Rows from block 5 of a small self-supervised audio encoder (BEST-RQ), named by matrix and row number. Rows with one number belong to one channel. Each number is 128 + 24 x the weight over its row's rms, rounded and kept within 0 to 255. All counts start at 0. Numbers have three digits each.
After each channel's rows are labels from the 100 clips, of 14976, where the channel reaches its highest value: "top examples" is what is common among them. Only what is clearly more common there than usual is listed. The data: synthesized solo parts of chorales (CocoChorales).
# convs0: first width-5 conv (model.blocks.5.convs.0.weight, 144x144x5, each kernel summed), inputs 72-143
# convs1: second width-5 conv (model.blocks.5.convs.1.weight, 144x144x5, transposed, each kernel summed), outputs 72-143

convs0.128:152127097123115078124153149142153117123127122100127123134114126126092134127135136140102088148113125153141139151103048143161115100113111115105147128154150140168118178086147071117201175108144139138123132144151173124159
convs1.128:154158153198125176149107177128137114087123106103130123091134115159158152134156125104083130135164136119131099114151111144143157134142116094086130152115148149116129119126148123154109109138131097158167144144132149143119
top examples: note A4; cello; violin

convs0.69:217073112129132144134151143135111151143096119161148099097098148189143153181122111141070144127144108128139121136147123116124135134162116124148145161117157130095147108135162112118095151148124093107140168113129145129131
convs1.69:098091101090154118106116124131161100105127090103111153139112122137126097072116142124079133175161166156147118111085104180107157127141157129106143162143105166076159111145101159095108107109162116104100168108120121135099
top examples: note F4; clarinet; note D#4; note G4

convs0.12:115112170146072091132135159115127131123185153086142096120086106131142125093140136166106138108124107140133130136136170138101126128123112103124088106097130115139125136161112124138123113110094132115136137132105091127095
convs1.12:096145117163114111148109118109098126067122099093115129125128141086141119154147102124153128099123082133134104100106082121089121131107098095103080133158142111168158128105144090112118166156077183171121146160124178123133
top examples: oboe; note B4

convs0.139:144110129140144129140096141128119129130116137123141138107134095150115136151128132115120110110194123096140135117120049138099133141154138103100144100127099154133110152140141058088117155107102117129121147074144144119126
convs1.139:116124147135084145093141161150146111100127116135112152158107112115123139130125121144106118094113088147075136127104098130112114122128192166182136153140161129108095113126156132177146141136161110134150149105090093154144
top examples: oboe; note B4; note C5; note G#4

convs0.137:103148134135110153114114099135114150131135126120134166166111131175100128152120177106151104111110124140137158100145127138148121119071103156151134149108152128143195100151196118145076112133135102169148142148157117158139
convs1.137:089151119102144171142112174128135162097124123070152128126090145117129143130185105116159128116115122117112139124168121139128120145097132134167068096148120121119151130127161147111097130130145112139141124124097162128127
top examples: note D4; cello

convs0.134:128074133125122132130120144073130123126157141085097138120172127149131138111093142094129151142118143194093089134126145095134123143150127117137164115099124144107132115143174131109127105137117139114112178172158145103090
convs1.134:132161169130138148184132142136154132123103123083139138142120116130118145101082174129146148126137182122179143132113135112118138145101104110133109119137152145150121094157161095095103102164161102157153126141130157111100
top examples: note D4; bassoon; note C4; trombone

convs0.104:106095142111101085162114168134113146122145118123131112128106090137121092188146133104135140142116074091152162163083083140107140135135141112144104164128147114135113147111143123111182120138135111131199154084143107135133
convs1.104:131141105139189168126137112091124098131140124179123178190151139098081176121149126149162103154132138105118135136140129105140122130133118141089106177149140144173128198137151170122110164129145139158117128126147160116126
top examples: tuba; note F3; note A#3; note F#3

convs0.86:099126111137126112131172129119110086108141164134167165099141110116138128113156112127148093060101115150116143106148130122098142153149113093128133112123122108150144090161134156134079149119146147168106156090099170100137
convs1.86:099110152148130113135197115133118094127133093122127170149124145098116113148153110129154156100114160110130127100119118113107128120106112113096144074130155115098084077108168126182092155115142141105097135137157126150154
top examples: note D4; note C#4; viola; note A4

convs0.39:115125157111130155143147127120141133125130140140112130125114123115149137088146126170148102145169135103162127179122130120133102170131117131165148095084151111127133141143152131148129106128105141152118147079090144115153
convs1.39:155130124115148113181142104106148111084137105160136129151137124150148147189139164107150150133106121146148129108114162142133132101116116140100106115164163134151165127151147151127150162104146102134093120107137172123150
top examples: note G#5; oboe; instrument: violin; note C5

convs0.60:140156094124141105114145149155118125106148122160137113125093136177155138136144128072113120163127095129108115089153164123165148108117091137101162138101130158102126122211130116078137089143155142138101133089130142118119
convs1.60:148095128091138127122139102106111128135094110087148107105082086149136075096093108118142110127143107131123128154102151091127105094101134125114088114126105127156140110099115118110092148100089138135166131143131095118135
top examples: trumpet; bassoon

convs0.0:123145139136113110108097129119166137131148104133113137122104142157147107123115211116133094095129161118084139150128128101135128170088109093110161154114151140140127128147110100145200124130116160157133156127137110143142
convs1.0:169108136140157112096136155142107122101139121095107115119077156093104128149118136113098124180155139125120115079150108087158179174119122126105074116094145110116118131140147129114121120112130126127148118102175158110134
top examples: flute; note E5; note F#5; note D#5

convs0.20:118127136121117125168136142154196119122087118124103122112132128124092143111142121119152109120128115144174120094154106162101138169091126125127124130134142116141113115149151151115172168120104204140140121150138127129113
convs1.20:101126123118168113135146147169148133155156125100141129133163133162124152138114146105159075140127130167152079133172133127113075128133138133131091149105162169134133150119091133162119114105149157179158118100141136157158
top examples: note A#4; note F4; horn

convs0.35:168129129169124140093125125125100099112110139177122170068139146128086161158131168124138146140132171118119101152168172157104155166161131087138143148103136125163119118133110107133147130147084162145115152150099133132155
convs1.35:126132150184102141156123111161180108105142104146116123138155159117095102145115086128180147116151117178156099150157123141131116143106156131125137163118142189122104139134125149158121128149120112129130127159096121162085
top examples: bassoon; note A#3; note G#3; note A3

convs0.63:063140123171112118114119134140168138130114174118161108093132099138146123099120126114103128103122150112107108127148182137115091134102105106148107149111165165151118128161112111121150145148109107154096100144170139122144
convs1.63:108122079133140118147140117074144086162091105160112138106116083141124119097146123143100136121133103168126132177072120174143122106089162144132143122157180120118110104157151118160173146113095128145062135097133100087120
top examples: note A3; note G3; oboe

convs0.6:096178113140128121150130127101107158139140156135099167170124149143169113090145106145123145139131112122154181099142114121137107112090149135126137125150151146139110139138186102142127164127095114122160118079117099119114
convs1.6:145139099169148124120123136151138113113152141139092116146117073137149144123123158130126083125150190157126119173096127145133117097119166085112136146116149158151162155137125125176118136119123081100093146132197135118146
top examples: viola; note G4; note E4; note F#4

convs0.52:114120102146091123104101106127156141131125151158094132163083104086122129135153133138154117133129157149112135125110124116129132134164073137124122147149107155103120125172086161059080135151121137113104156146100124126145
convs1.52:095127121120096131094105131096165156137090124133138077101156146121143132119092145109119122154101119123151152118155104094115149117125130155113102106138103127119209097120141111096152148124110118130080134158115098111155
top examples: trombone; note G4; note F#4; note E4

convs0.57:152126100133172120132163161107132098144146119093138142074135099150147121156108124155092166107145112159147126090154123148114113120129113119112138106122103133102135107176111119098081130090122130121083174096095153136140
convs1.57:130166100129095140146083063138116073130124111146135159151161173126151093162106161141116111100151084156150106144128115119128133122140106121140140131139110128146119134116150126117130103149139150130162123166137133122097
top examples: violin; bassoon; note F5; note E5

convs0.11:149136159127106140097122143124154163105080104093104138093089138128144107111151152134122092160100120146110145139110164130100165109122134152169144174104163141099135141127114138144101095161086096136111105155103145136145
convs1.11:118146084154120115121113135129087141099125141151150109147124160107121134147145137109111130128071091093134109096111122132160173119139136105170130158133133111153121079104129106128093086148153120100166129114138162184101
top examples: note D#5; flute; note C#5; note F5

convs0.95:116123124125146092140101128162130129114173130056109132167114143143148143106124097144132087133127119110151121100097098122143105155143162150136152112154122116124117131133141130138174137108155108121114170160203136098141
convs1.95:125148124161145146117168119113099151083100112130133080116117123170136146103115144117122162117194115123124126118172115129117134107142164143148142153127138093143109123133114172151164156155127108134152131092140170122111
top examples: cello; violin; note G5

convs0.44:113094115150139117142165130121146113167100135132169155128108151085110134081108171173130073145123120122124157141134160101140118165114109133095163113140166099093103137130093140139135123135125159112074112129171148131116
convs1.44:120147100123116141079110126171074126139121150119133131110110167150111191157132105105145118158114118134107138120166141177152120126129131113106131094132145131136122135183148152155118132126139103130131110122137189127151
top examples: violin; note E5; note D5; note F5

convs0.102:135150096124117128148120090121155107136151198088081172116130140129109128146128140110143143106137145136112111133112109138110140100115147158149154107086123128114115124057107117119140192092116117174124136101093111165118
convs1.102:142146073062148092142169099086126161110127108155122143102145088123086105119162111074125106130105125132123138096132111130122141147099116157122132119115133107143135143126111136139126123136128116130122119128119120123088
top examples: note A#4

convs0.84:159113127142128113145139129127145091133162133107153128164138101148101167135104130102135143110083109118085124146092133083140158149149134084106164148128140142124106100166161112119118139123110142069158147160172115084130
convs1.84:175142161125130143087126104159137132122102137145114131128126101115131140096117148090127136121187157167147134139167103150126144129145092104137120115136127147104129128132149154130141132181099149106150152153210131136133
top examples: cello; note D4; note B3; note C#4

convs0.78:122158104174088121180149145117170103132092146102114162148126137115133121098127143147088127130159143118128132083107110123126067161125132116135145136125165166110123108116130144147136164154147156146118107151106193154139
convs1.78:164166140134141142144126128119127138103132134133148133114144160146123101127160147115171162155150133154095118135111094149114114133173123172110117119113115137156112107175157129191150179147132137149109167099161144122123
top examples: bassoon; note D#4; trombone

convs0.1:171151131123097121169124125111137171091140096095155148134136136119155127114122088127131117076175112101122143091145116096116129146146176104129134073161161133152110143088146110149151120153147113134103130157125150206141
convs1.1:125147131125134160110189141138092154145129136063104089099152124143165086110161079127117130112138132119161153116137112111108121117185155127124133102118129089123140096132121158112138137098108108097119133109162108126092
top examples: note F5; clarinet; note F#5

convs0.5:120149117139145130137152114089134139117122147138144157141126103126114109146101107110144139141144110107128133157090164125151141090127123130109151140131133149106080147148191089133147104149163151134181116080187153117120
convs1.5:158140138113133142086110131128137130136140115151133131090150093104116101109106092117125141157211150129149193136131116126134130123147104113124095115121121124143146165110118130160121152105123070135116104136135143135144
top examples: viola; note D#4; note E4; instrument: clarinet

convs0.90:137163145091127134121136145142150135133087098165130133154130124093138130145136153132091091142152104129124141100100107114143137118136149114174153120106149127088179094114156146156070112106129060162155136119132142159119
convs1.90:158140102137118130128176137123131122146128142099135124122070107139134130126110144162136114162150101092162133120133156103158198136140115142119148137117143120123150106131099148106119126127099128115087169079127088109101
top examples: saxophone; note D4; note D#4; note E4

convs0.32:124107126154090134140142158133103126145147081137112108133111135094113095092135093153099138139087112109124125090147095175131132121118131160125107135118154122085176135162123104117148190165145119158152144165078155148137
convs1.32:099102130168157129162130100103143120110132137098133151144141148084148129125086108119183154144130110096147097103125149086144107099112114141098149169080107108128118125121090145126132135127085115127127127129131128124125
top examples: horn; note E5

convs0.135:170138077133126128102100120113118124078129136111115125145139166096135161171130176119098121127210147138131169150155144097098090114123119141149093122103128151100120149151186112155141110129113167127134131129154172176121
convs1.135:156153143145145139101111135098135122125115130104141170116101126150092143133102144149133122108166148123115184127130118158137101141100155110084095094111125160192122144099151148134118131147107175145140124112145139129119
top examples: trumpet

convs0.120:112093094102127104096121126141127153152172076122141170126115114152141076134103144132108124098146160148125147174163138120128114119133066108130173136148137116121087140088145096151118131113142145084163144164127139084123
convs1.120:169134104124107157112126076115179168124114128121107141154152123125162113168147098154086194149158140135151143123121140136122134136159128110099106065133105122136140083154149159136103126096155126094128134102133104135125
top examples: violin; note D5; note C5

convs0.88:110096135142135127126127159138110117115105114132130146117091071118193122110093172151136119121118113088126140131103132130140140079106166106146098152088134134160106102129116107140111115148157124109088135106152125170143
convs1.88:159105142124137114149096150128108142097145121129110182150170123110150121134146158155136105096093096106138109187100111082110129143096107137122137147154144143099146116131136122089125119094134138106098131156110114172138
top examples: note D#5; instrument: violin; note C#5; oboe

convs0.127:136143096108193131102120131095130130098084114160118128116106153138130139122124128120153089123108147130138066127133121118141143146161158115099132119062125158117108136130117104121149138107126126117125121099141148110155
convs1.127:149123091109139109133117084166144102123124160122148110109091157127143147120136141126116161140090064097141156126131127129149161098092088108096122117134152126135152144106131135109093092110140124104111126135146125105102
top examples: note G4; clarinet; note F#4; note A4

convs0.115:112148111097107172136117075135144156123149127148121143107126115136166125135141156097154078136186128109130125105105115110127157138112126099132114081099139150117164127125135105182158130140120119124187087180119151146174
convs1.115:141111135164186093111145146104130165154148093102131117096098141133094122103153092129130173110121156140131135081108122113109126127130116133120100130143115121103119124151149142118132154170086122157121120149097141140165
top examples: bassoon; note F#3; note G3; note A3

convs0.119:116147174104131131156117144126139134144111117141119153159128179134146132104127156175124128094118116130150145147177087144123161109098152095143157104155137124135137099128121149167081122100097083150125112137111162106125
convs1.119:141125155117138102123132137133167068096148142090111113147142125082162086135122124147142143143163120103166110108130106126142124108138155132109093172104134122147085132122144106112101103155126142168119115111093088149103
top examples: horn; note B4

convs0.118:115129151143105107135092117096093086138139096170081129109114073125156107135110153121138134092180124106168116141155158138157098115112089125141153076116113096133144153143152120164154159153126134167104114151095145127177
convs1.118:154164143152121111140085146097089150121160127128115116142090118125156101146143165149130123133105129143091110087120164103124137140139129117128144172144153110150139107119130110102140132141091184153171180097124130133107
top examples: cello; note G#3; note A#3; note F#3

convs0.131:133126119115093116141159108089146151171129121116113137152141159069130140150138117155112116166122136100102104169115112104109137112132197149134162129125118106142108153119174141097138115124165155118102155137146129096106
convs1.131:163122163102123107126159096146128093141145121168176112115113127107116088154102154107099094102111117097146121139151118148087103154144135157125160092167097093095124148118125135148161138139159144145156108156132144121132
top examples: bassoon; note A#3; flute

convs0.31:140130096132136125136144114141178126125149145117168104107132141100167115139094133117144092119091123087094118160130086121154144164181117095106101071117143123140141140139120088086124125136106155114163165124149128120128
convs1.31:169145114124152095135142137142142119086082181121079120169130122140125104079170104112112160122149122122075116098161115148145130127130136102096124131151148175139132112114122148156153141131147107107090136142119165140136
top examples: cello; note G#3; note A3; note B3

convs0.82:081108129168149091166134131131163136150135166145154140173116111109137094214162097182136132108108099136108095099131132109131115148137106158101147102151162093128143169143158128132121131122136097168112137118127102117128
convs1.82:139185134113096101137167111144100109102139172148097162138128135121149109096132110152176138157129125162117090101115175146137105156142108130148148078105124121119136130156117135116122114070096127169105164121144150154147
top examples: violin; note F5; note E5; note A5

convs0.123:100101102137162107115141119132138167099149132085117156139146158132150132132164157098177083136153120093143103126077161130171125137107114135089113164166074140146108137112086115151119142160081143128136162124170097108165
convs1.123:146119109169108132133132097094135105167144134166142134140142121163098152136135165131120122118151150147131144157170111129139095099102121076092124126159120155117137105094159151121095143164129102104088140116145132156120
top examples: note C#5; violin; tuba

convs0.62:133141143137112151142135094147155142084093150101160140114151054158139136158154135126167132131134176123132102126150147151125115123094105148116158154106108135121076103118149126108103112170114128161114088146127097171142
convs1.62:108155098077144133128126050119088134145135158088127078124149123136151116123122133121138113110116094110133110135121084135113129157086116098150122114116129145119122094126152125133140135107159146107095101152139159065122
top examples: tuba; note A#3; note A3

convs0.49:137091139148110123152146170154154151116119125127106140130101122109176120110142081169128113132106086132122114139111126129127140142130154099114121128132134114111113130093135103122126187113143126114078143157117075145137
convs1.49:131126065132146110129150134104133062143153136119170135094114134147164113118148119088084148105099100122123103115141138157122153143081138129119125110097124104125131113128131122130180098114156134115093208123086103172097
top examples: clarinet

convs0.76:171117119158150195111093064091172152140131122135106144134094119156148112146102169151138123136163168115149107142125126120150149111132124173131118145117150150110107106145135103146142140117085119141101127114117131173156
convs1.76:139141092111112144157102123135133177134165146107167113139134134084127138170131108138149144099148127135132121137146120081161148189166135147147149136101138158114117109105130102086142105131109124113147109144123141108131
top examples: note C5; violin

convs0.24:113168130130142116115114122142118139157107125115155125108137123133126140097142125196075100114133089142126129078121141130095096146114163137125081099141112090065133177165101107112121118163111092156129111092132156160146
convs1.24:112128119094083154090144137130101136144182153124094101144106128094125126096130099117128092092123140141107131133144120126108147119140116166141157156132111097115097111175132100178112123151143133181101103159133129111143
top examples: note D#5; note F5; oboe; note D5

convs0.142:113106129132124144096112115146114129130122118083119111142149107117172130111094143123150143141169100117137077158104155116125139146156088140074153101107151120104111162133164140125120153195112140083155121077133170107087
convs1.142:125118131162128109072111090148100115135168123142158144120120113136148117096129161132151146142157119110141157145128161194110174139185132068116105141106116123147136134160140132128109107166167157100163126115147118151126
top examples: note C#5; oboe

convs0.101:118132099102178074106113172138135133171092153124121143126138068097182107125149073144109126121138131134088150112142137109131127148099182154189126108108142125146141138116121125103133159179093124131083137140131107151137
convs1.101:134121152163101165108133129102145120142104145097106148126155103152157118141130170126126119109100089125165182150143126135163130119140124183156143141106131113132097132109158180162163118131119133138118177120125123120130
top examples: flute; note G5; note A5; note F5

convs0.21:141118135212128141117130105085131130115136167114154132161087089117164134125146184133134085157188116099148148146129110131140122135122149133143067147122102118186096103120145135113138117144114146176121074125170121091108
convs1.21:136128131168142181130118121101145156105158134167123181140148118105091118147071077151126090152151116146131139097112124109158120132150085159090066134134141150118157145101133145093108144115121144157114129128140121133102
top examples: viola

convs0.72:147114125094127138124134107135143129121146138110141103151112110097087147177118151123135142126094130169115128170110146152158137110144116158139155138172096152125167152088106169146124080107150094178156084088181134117107
convs1.72:125172142141130170118148107117171131099112144152152133160166115122114159124122142126089142142109083167164134095149104149116100122148084127136108084186100112105165167112130109120109107113102081153128095116125138154133
top examples: viola; note D#4; note A4; note F4

convs0.26:067162117096133145142141126123097136073174105137122165140095130124073161082126117110140122155153124093141108113104112111173130143125110122148148109164133119123111151120152118139140126109157149076109099123142121127146
convs1.26:151070141096126109109130128169117114169112109091143085138114128148153092138149098123139120145124151137102138146111157105115119148131150120138167171116112131104111131121113112138102106129125128161133130140123109090138
top examples: note G4; oboe; note F4; clarinet

convs0.136:134118109118174115123123124122136098134141115083131104174144137117119130178183164107122110106157123158135147117097127105131170132148153122116115143113101158103109133126132092128139095141109152140077153143149128057162
convs1.136:135103176105130132105148131126094100134127113111122107125161101139106116101126162104131139140124102139107133124140133112123146106139114148124105107140108148174100179127173093120129132121100145134126143164162137169129
top examples: note B4; violin; note F#4; note A4

convs0.143:111120162102133115171147108150102128128111137140097117158146159138160132123139123145142111150151090141094108140134059148098156107095092130133151125176098145173116106136136074152114113135113097102169116105142140108111
convs1.143:133097139156144134118096175113139145166116138113137117115111073145114148143103157160118156150133172182110108133117109110154081090144126118131133094119099097111117168130124142148115149125146128133139169119180134139136
top examples: note F5; trumpet; note G5; note D#5

convs0.37:132084106143197096100125124124142078152107128129126125120131153119149121163111106127130140134112107140107100147129119142117147125107122140116132121130165182095122182167125129137139128156119142121115126089111120104154
convs1.37:127103113120077084092089105135124129117112163123144144138127094098142119101089108122134086092083133070121143151153151162133135174151125112137109120111125100141144125157121110135106076096113133116118146146169159120175
top examples: note A#4; flute; note F5

convs0.13:065120136124134119142117157164082120168106099120089105116138075153142115112132150123109119171073111104132122128111078165145128151158179109118125136141120118157083130101186144149139134126134134095139122105169091129129
convs1.13:134126188112101140133125126138092119120180121120113145134172129084135156131102152151117118135101134113135111116135111116126128124175147190152199139163123157118141094100120109135153130170144115150155100092122136157103
top examples: cello; note C4

convs0.67:174137149167099107112116131163136177105100119154114111109109106123117137138130126135144106094113138118096131110148146098158124090155095081126132118173167125178141136133144124094180122145117113132094118085182164134117
convs1.67:110156120095118129119135125121073116139107141141162113128162135112171112122140122122122101124114135112129149125062141167109133160113118134162108143158126116104164119098174100115157122108121118136095126141075118115129
top examples: cello; note G#3

convs0.3:083155126143122150140126115150138156137101116115125127113161109066142138180112128130151103134112106125147115166156104180148112105125109154117116117126142105089111137145104115107164198159153155134136128121126136123142
convs1.3:127094109173119122116137115104153119132100109160128142146121168148141144120121144108122125086096101091102112119091194085138149117171160115103127132095156129117132137159134118153101158136140089098146101133146113125106
top examples: violin; note C5; note A4

convs0.92:147142141110129134139143142158132133142109134147158145090166135147177111144085118091113141143123165158100119125082122134135120113121137152123131127100104076117171139179143149158132126184124160137125121117098182105119
convs1.92:137116159149161097122196093115061111120110152135131087159119107117140108094098140105141128145159131117168130165147154110091125122129135109085121087105113122195117098141115135130101137095138140113154114162151121103127
top examples: trombone; note D4; note D#4; note E4

convs0.129:105143076142104144128186102148142156080105142144123149143147106146147126125156116145180145104099126144088135097153129130148148138155181126126140168121115087136085146114109111115168102121095138153156116090144151113125
convs1.129:126158175108140135117085126139134126107168195174169093114150158119112106121142127149151117120130142188149166164109099119129144183144152108135149133128177111119087112130102136134113118098132128104101139158137140143135
top examples: clarinet; note F#4; note F4; note E4

convs0.99:143139122159177169076096116145143110110137152147130129102123126133147133146156175134145147181139087102150119103118109128106139166122139141118146118150134148150088163119138146079160120158100111152142158122131176111156
convs1.99:158112111146136125112109073139106148095163136152118120130128130162130107163144083152129119098113116151104095088143171108159135131095146155118143164087112153142130117126114122127166093146179152138138097119122088141124
top examples: note C5; violin; note A#4

convs0.94:093120149120130131099130143158111086134114090098135160130114166089157129134141143149090121146093127112124165145135094146124124134125127108134111096142084162140133118091111133102079147157125090100139128105148151152085
convs1.94:133111106121099114139109134092095181109107088084122145114155120130153145140118149115089138111124099107081147122119118130151119171103146141149158135128099125079133112134075107112150124176124131115153119119112111147184
top examples: trombone; note D#4; note E4

convs0.91:092124159126155118125130131103153085130116126183103140074183131123110195115133127134117128128129140112137101111124151091134131099120144100140147145102135158130149143170097162155114126156134159127110121135142166130104
convs1.91:119120132189119147161150205163137152147138120133117107179142134155122134162157137142136197149118142120133129109140114141118142151145176089122168118110155118117170131141116131114155165116126121162140095125159128141159
top examples: note B4; bassoon

convs0.83:115132120137162150128115098138118151165188127126145096137093102172135151139078160101147126142140120126136112124112062147147137128096146148129138142093106125132158168164172134117091175101138105160069096138115167158154
convs1.83:100106151118127146156101168110144118110105185089089143104127105161124153128119152131140193125119112102156129108121114141148140123112117139159082089149129142151132153125150128156139140122107097189113144112111132123180
top examples: clarinet; violin; note G4; note F4

convs0.75:115122119093097133149104112123132116098128101119145182067143155133115124203134116140166116115080110150129118142109138125132137169155117133101145127106177122127095131126101126112103100128124108130110161144162176126105
convs1.75:132140108123147167129141133153149177129119114132116105120128107143110127094095165180155109137104132130103098150108147127130099108204094143090164122129182148098162103114137112142122120080124121126083153117158142115114
top examples: note A4; violin; note B4

convs0.96:113101141122144156152128115131139102057062127131133113138140146112162141090117148110137130105148134110111103112180165108104138118123137156138125077122088090122101164179091136123188087110138080109133092120155150141099
convs1.96:153134162115135096120126162123103162111107093063149142117102136153129136160135061147120156091099136125110124166135130158130144166144163135117127122121151115103132133136117094082108167121158076133138103150139099149147
top examples: cello; note F#3; note G#3; instrument: clarinet

convs0.59:160129139139137163140131111100103102110151106134130157153101170114126122119131151092100087097146141145118158079143099112145147167145148095137124103108126147098112150141090128097100097149126173145106087111150112172110
convs1.59:117154146156115126127143144137084134108110128129130121099124107123162129117092145119103069101099145160121148159149091141101122119124182139135142159128115142153132117165120098089105086145094115129082164113067107133138
top examples: viola; note A4; violin; note G4

convs0.36:117163173155162175058109168083148136076137155123132136089102127139132113145138105150142123122118111091100137135141151138138153088133104156131127155101122115151149140112095145108138141122150129117111130094099114081144
convs1.36:115085159141114142132160131113095099120114099161155104180116164158158134174171141136118177145133132108152120118114110127102109162145144071113131142102155131082134068130156060145106138131135108144127159134159127150075
top examples: note F5; trumpet; note D#5

convs0.108:115147119138078083114128133150106141091125147151120151128110111153112135157104142116139114130084102091136159121115112110098142145148145118136148170139090081169152110095174122114061104101107120104133140116138141129150
convs1.108:171162118111122121171117130141132148101115106182107162138114132149152180118130094142122147134097095100104134152131142160152153161148110166139115117136132131129097160150154090119164135148131143141169141160102120117133
top examples: tuba; note C#4; note G3

convs0.77:123146134136171107125091129079130135145064125149121200120099108148139124132125182151146135107154138130148129138123080130135108143110145132128142110132158098148166128120112108171109115107131128127153121149083115127151
convs1.77:143122154106134128131147139102157104114167141171089136133118158131095116139182084129148150138138102144141133080119137142113127132107169139166152168172159128119090129120148161142136123154140140144182091129119141110122
top examples: bassoon; note A3; note G3; note B3

convs0.116:130154159136125134097084141123112144109147122117126107108093145141156129119161145115136137119154125134145147156083082159121116071134144133143110135116129129109137098141126151097122139124146117112128129074099100119124
convs1.116:122121114116100137149136110101106140107123139089124113125060131149115130159138140117126125101148083083143157113139141118121062117133093135084077091153133138178112144139147095116117116132130143123124118113120098105121
top examples: trombone; oboe; note F#4

convs0.111:093105085132168130125161114159151151168097134135155133117086082130092138145109107137113146060144152143121100151086183141119099143095145156120132139102130125126120145121104126142119148148149133115108132129122121107121
convs1.111:125093095104119144153124145100116149135125116142124147164166133143078138122102122130156162130138138135125140170108075168105140108116099109128141130149154131102072119143150137131151158101133096128138111127158121149132
top examples: oboe; note F4; note A4; note G4

convs0.2:116141099170122164110104112091133115123126117104157121107083143141142126089141186145152136101140125108129103072134108180098125144154117145114105159147092144137149197156126142145111103166161141157147164112165140105131
convs1.2:115194126157115125139136113085110119090096127147142122164143130122141137161146118139118157138143122125099108137079112164116121115135163170138118176120152144097125105146138119121155156142174167148126171143151137161150
top examples: horn; note B3; note D5

convs0.138:112166079095115123105140118161103125099128148174113148129118118168120126112168130114101112107139150161114067140118143115174107148155079121139140111128127172129153107140161093164100122120165112135130121131149146142149
convs1.138:114092172110101123129132127098165134110181143092131117142142151111116124138144135138124115135173165121187082115143122147116116109139128138141101122161152129144099110130167084106113201154137095113096118149135134123158
top examples: note A#4; note C5; saxophone; oboe

convs0.27:170109141105148177143108106116167084120125104126137123140156112173154177127105116161158135145095121122156107100119151110133093120103131137123164121133111111114142094123159138148166172148102056159165159129113111138132
convs1.27:111081117143123145179111133160118112145138131092112102131116128141206178172154128183143102123132125139101147140093127151122073102072178101125128174125150107104131143139114131102146153154134128135130152092106113133119
top examples: clarinet

convs0.19:113168135141101112129133117178123164129152131120145094091151135138153115132137133099180154113111135098138157112160152140130110159149136093124099078149131132111142122136118142085075168158124111146113146097143148161148
convs1.19:132147127152137135125137122133161105145107169133151119112130140114141113095135126150133091153092135090045130158193151152134156158117080145118172106086135114112115127119132123090161140113157099100082142118127136099106
top examples: trumpet; note C5; flute; note A#5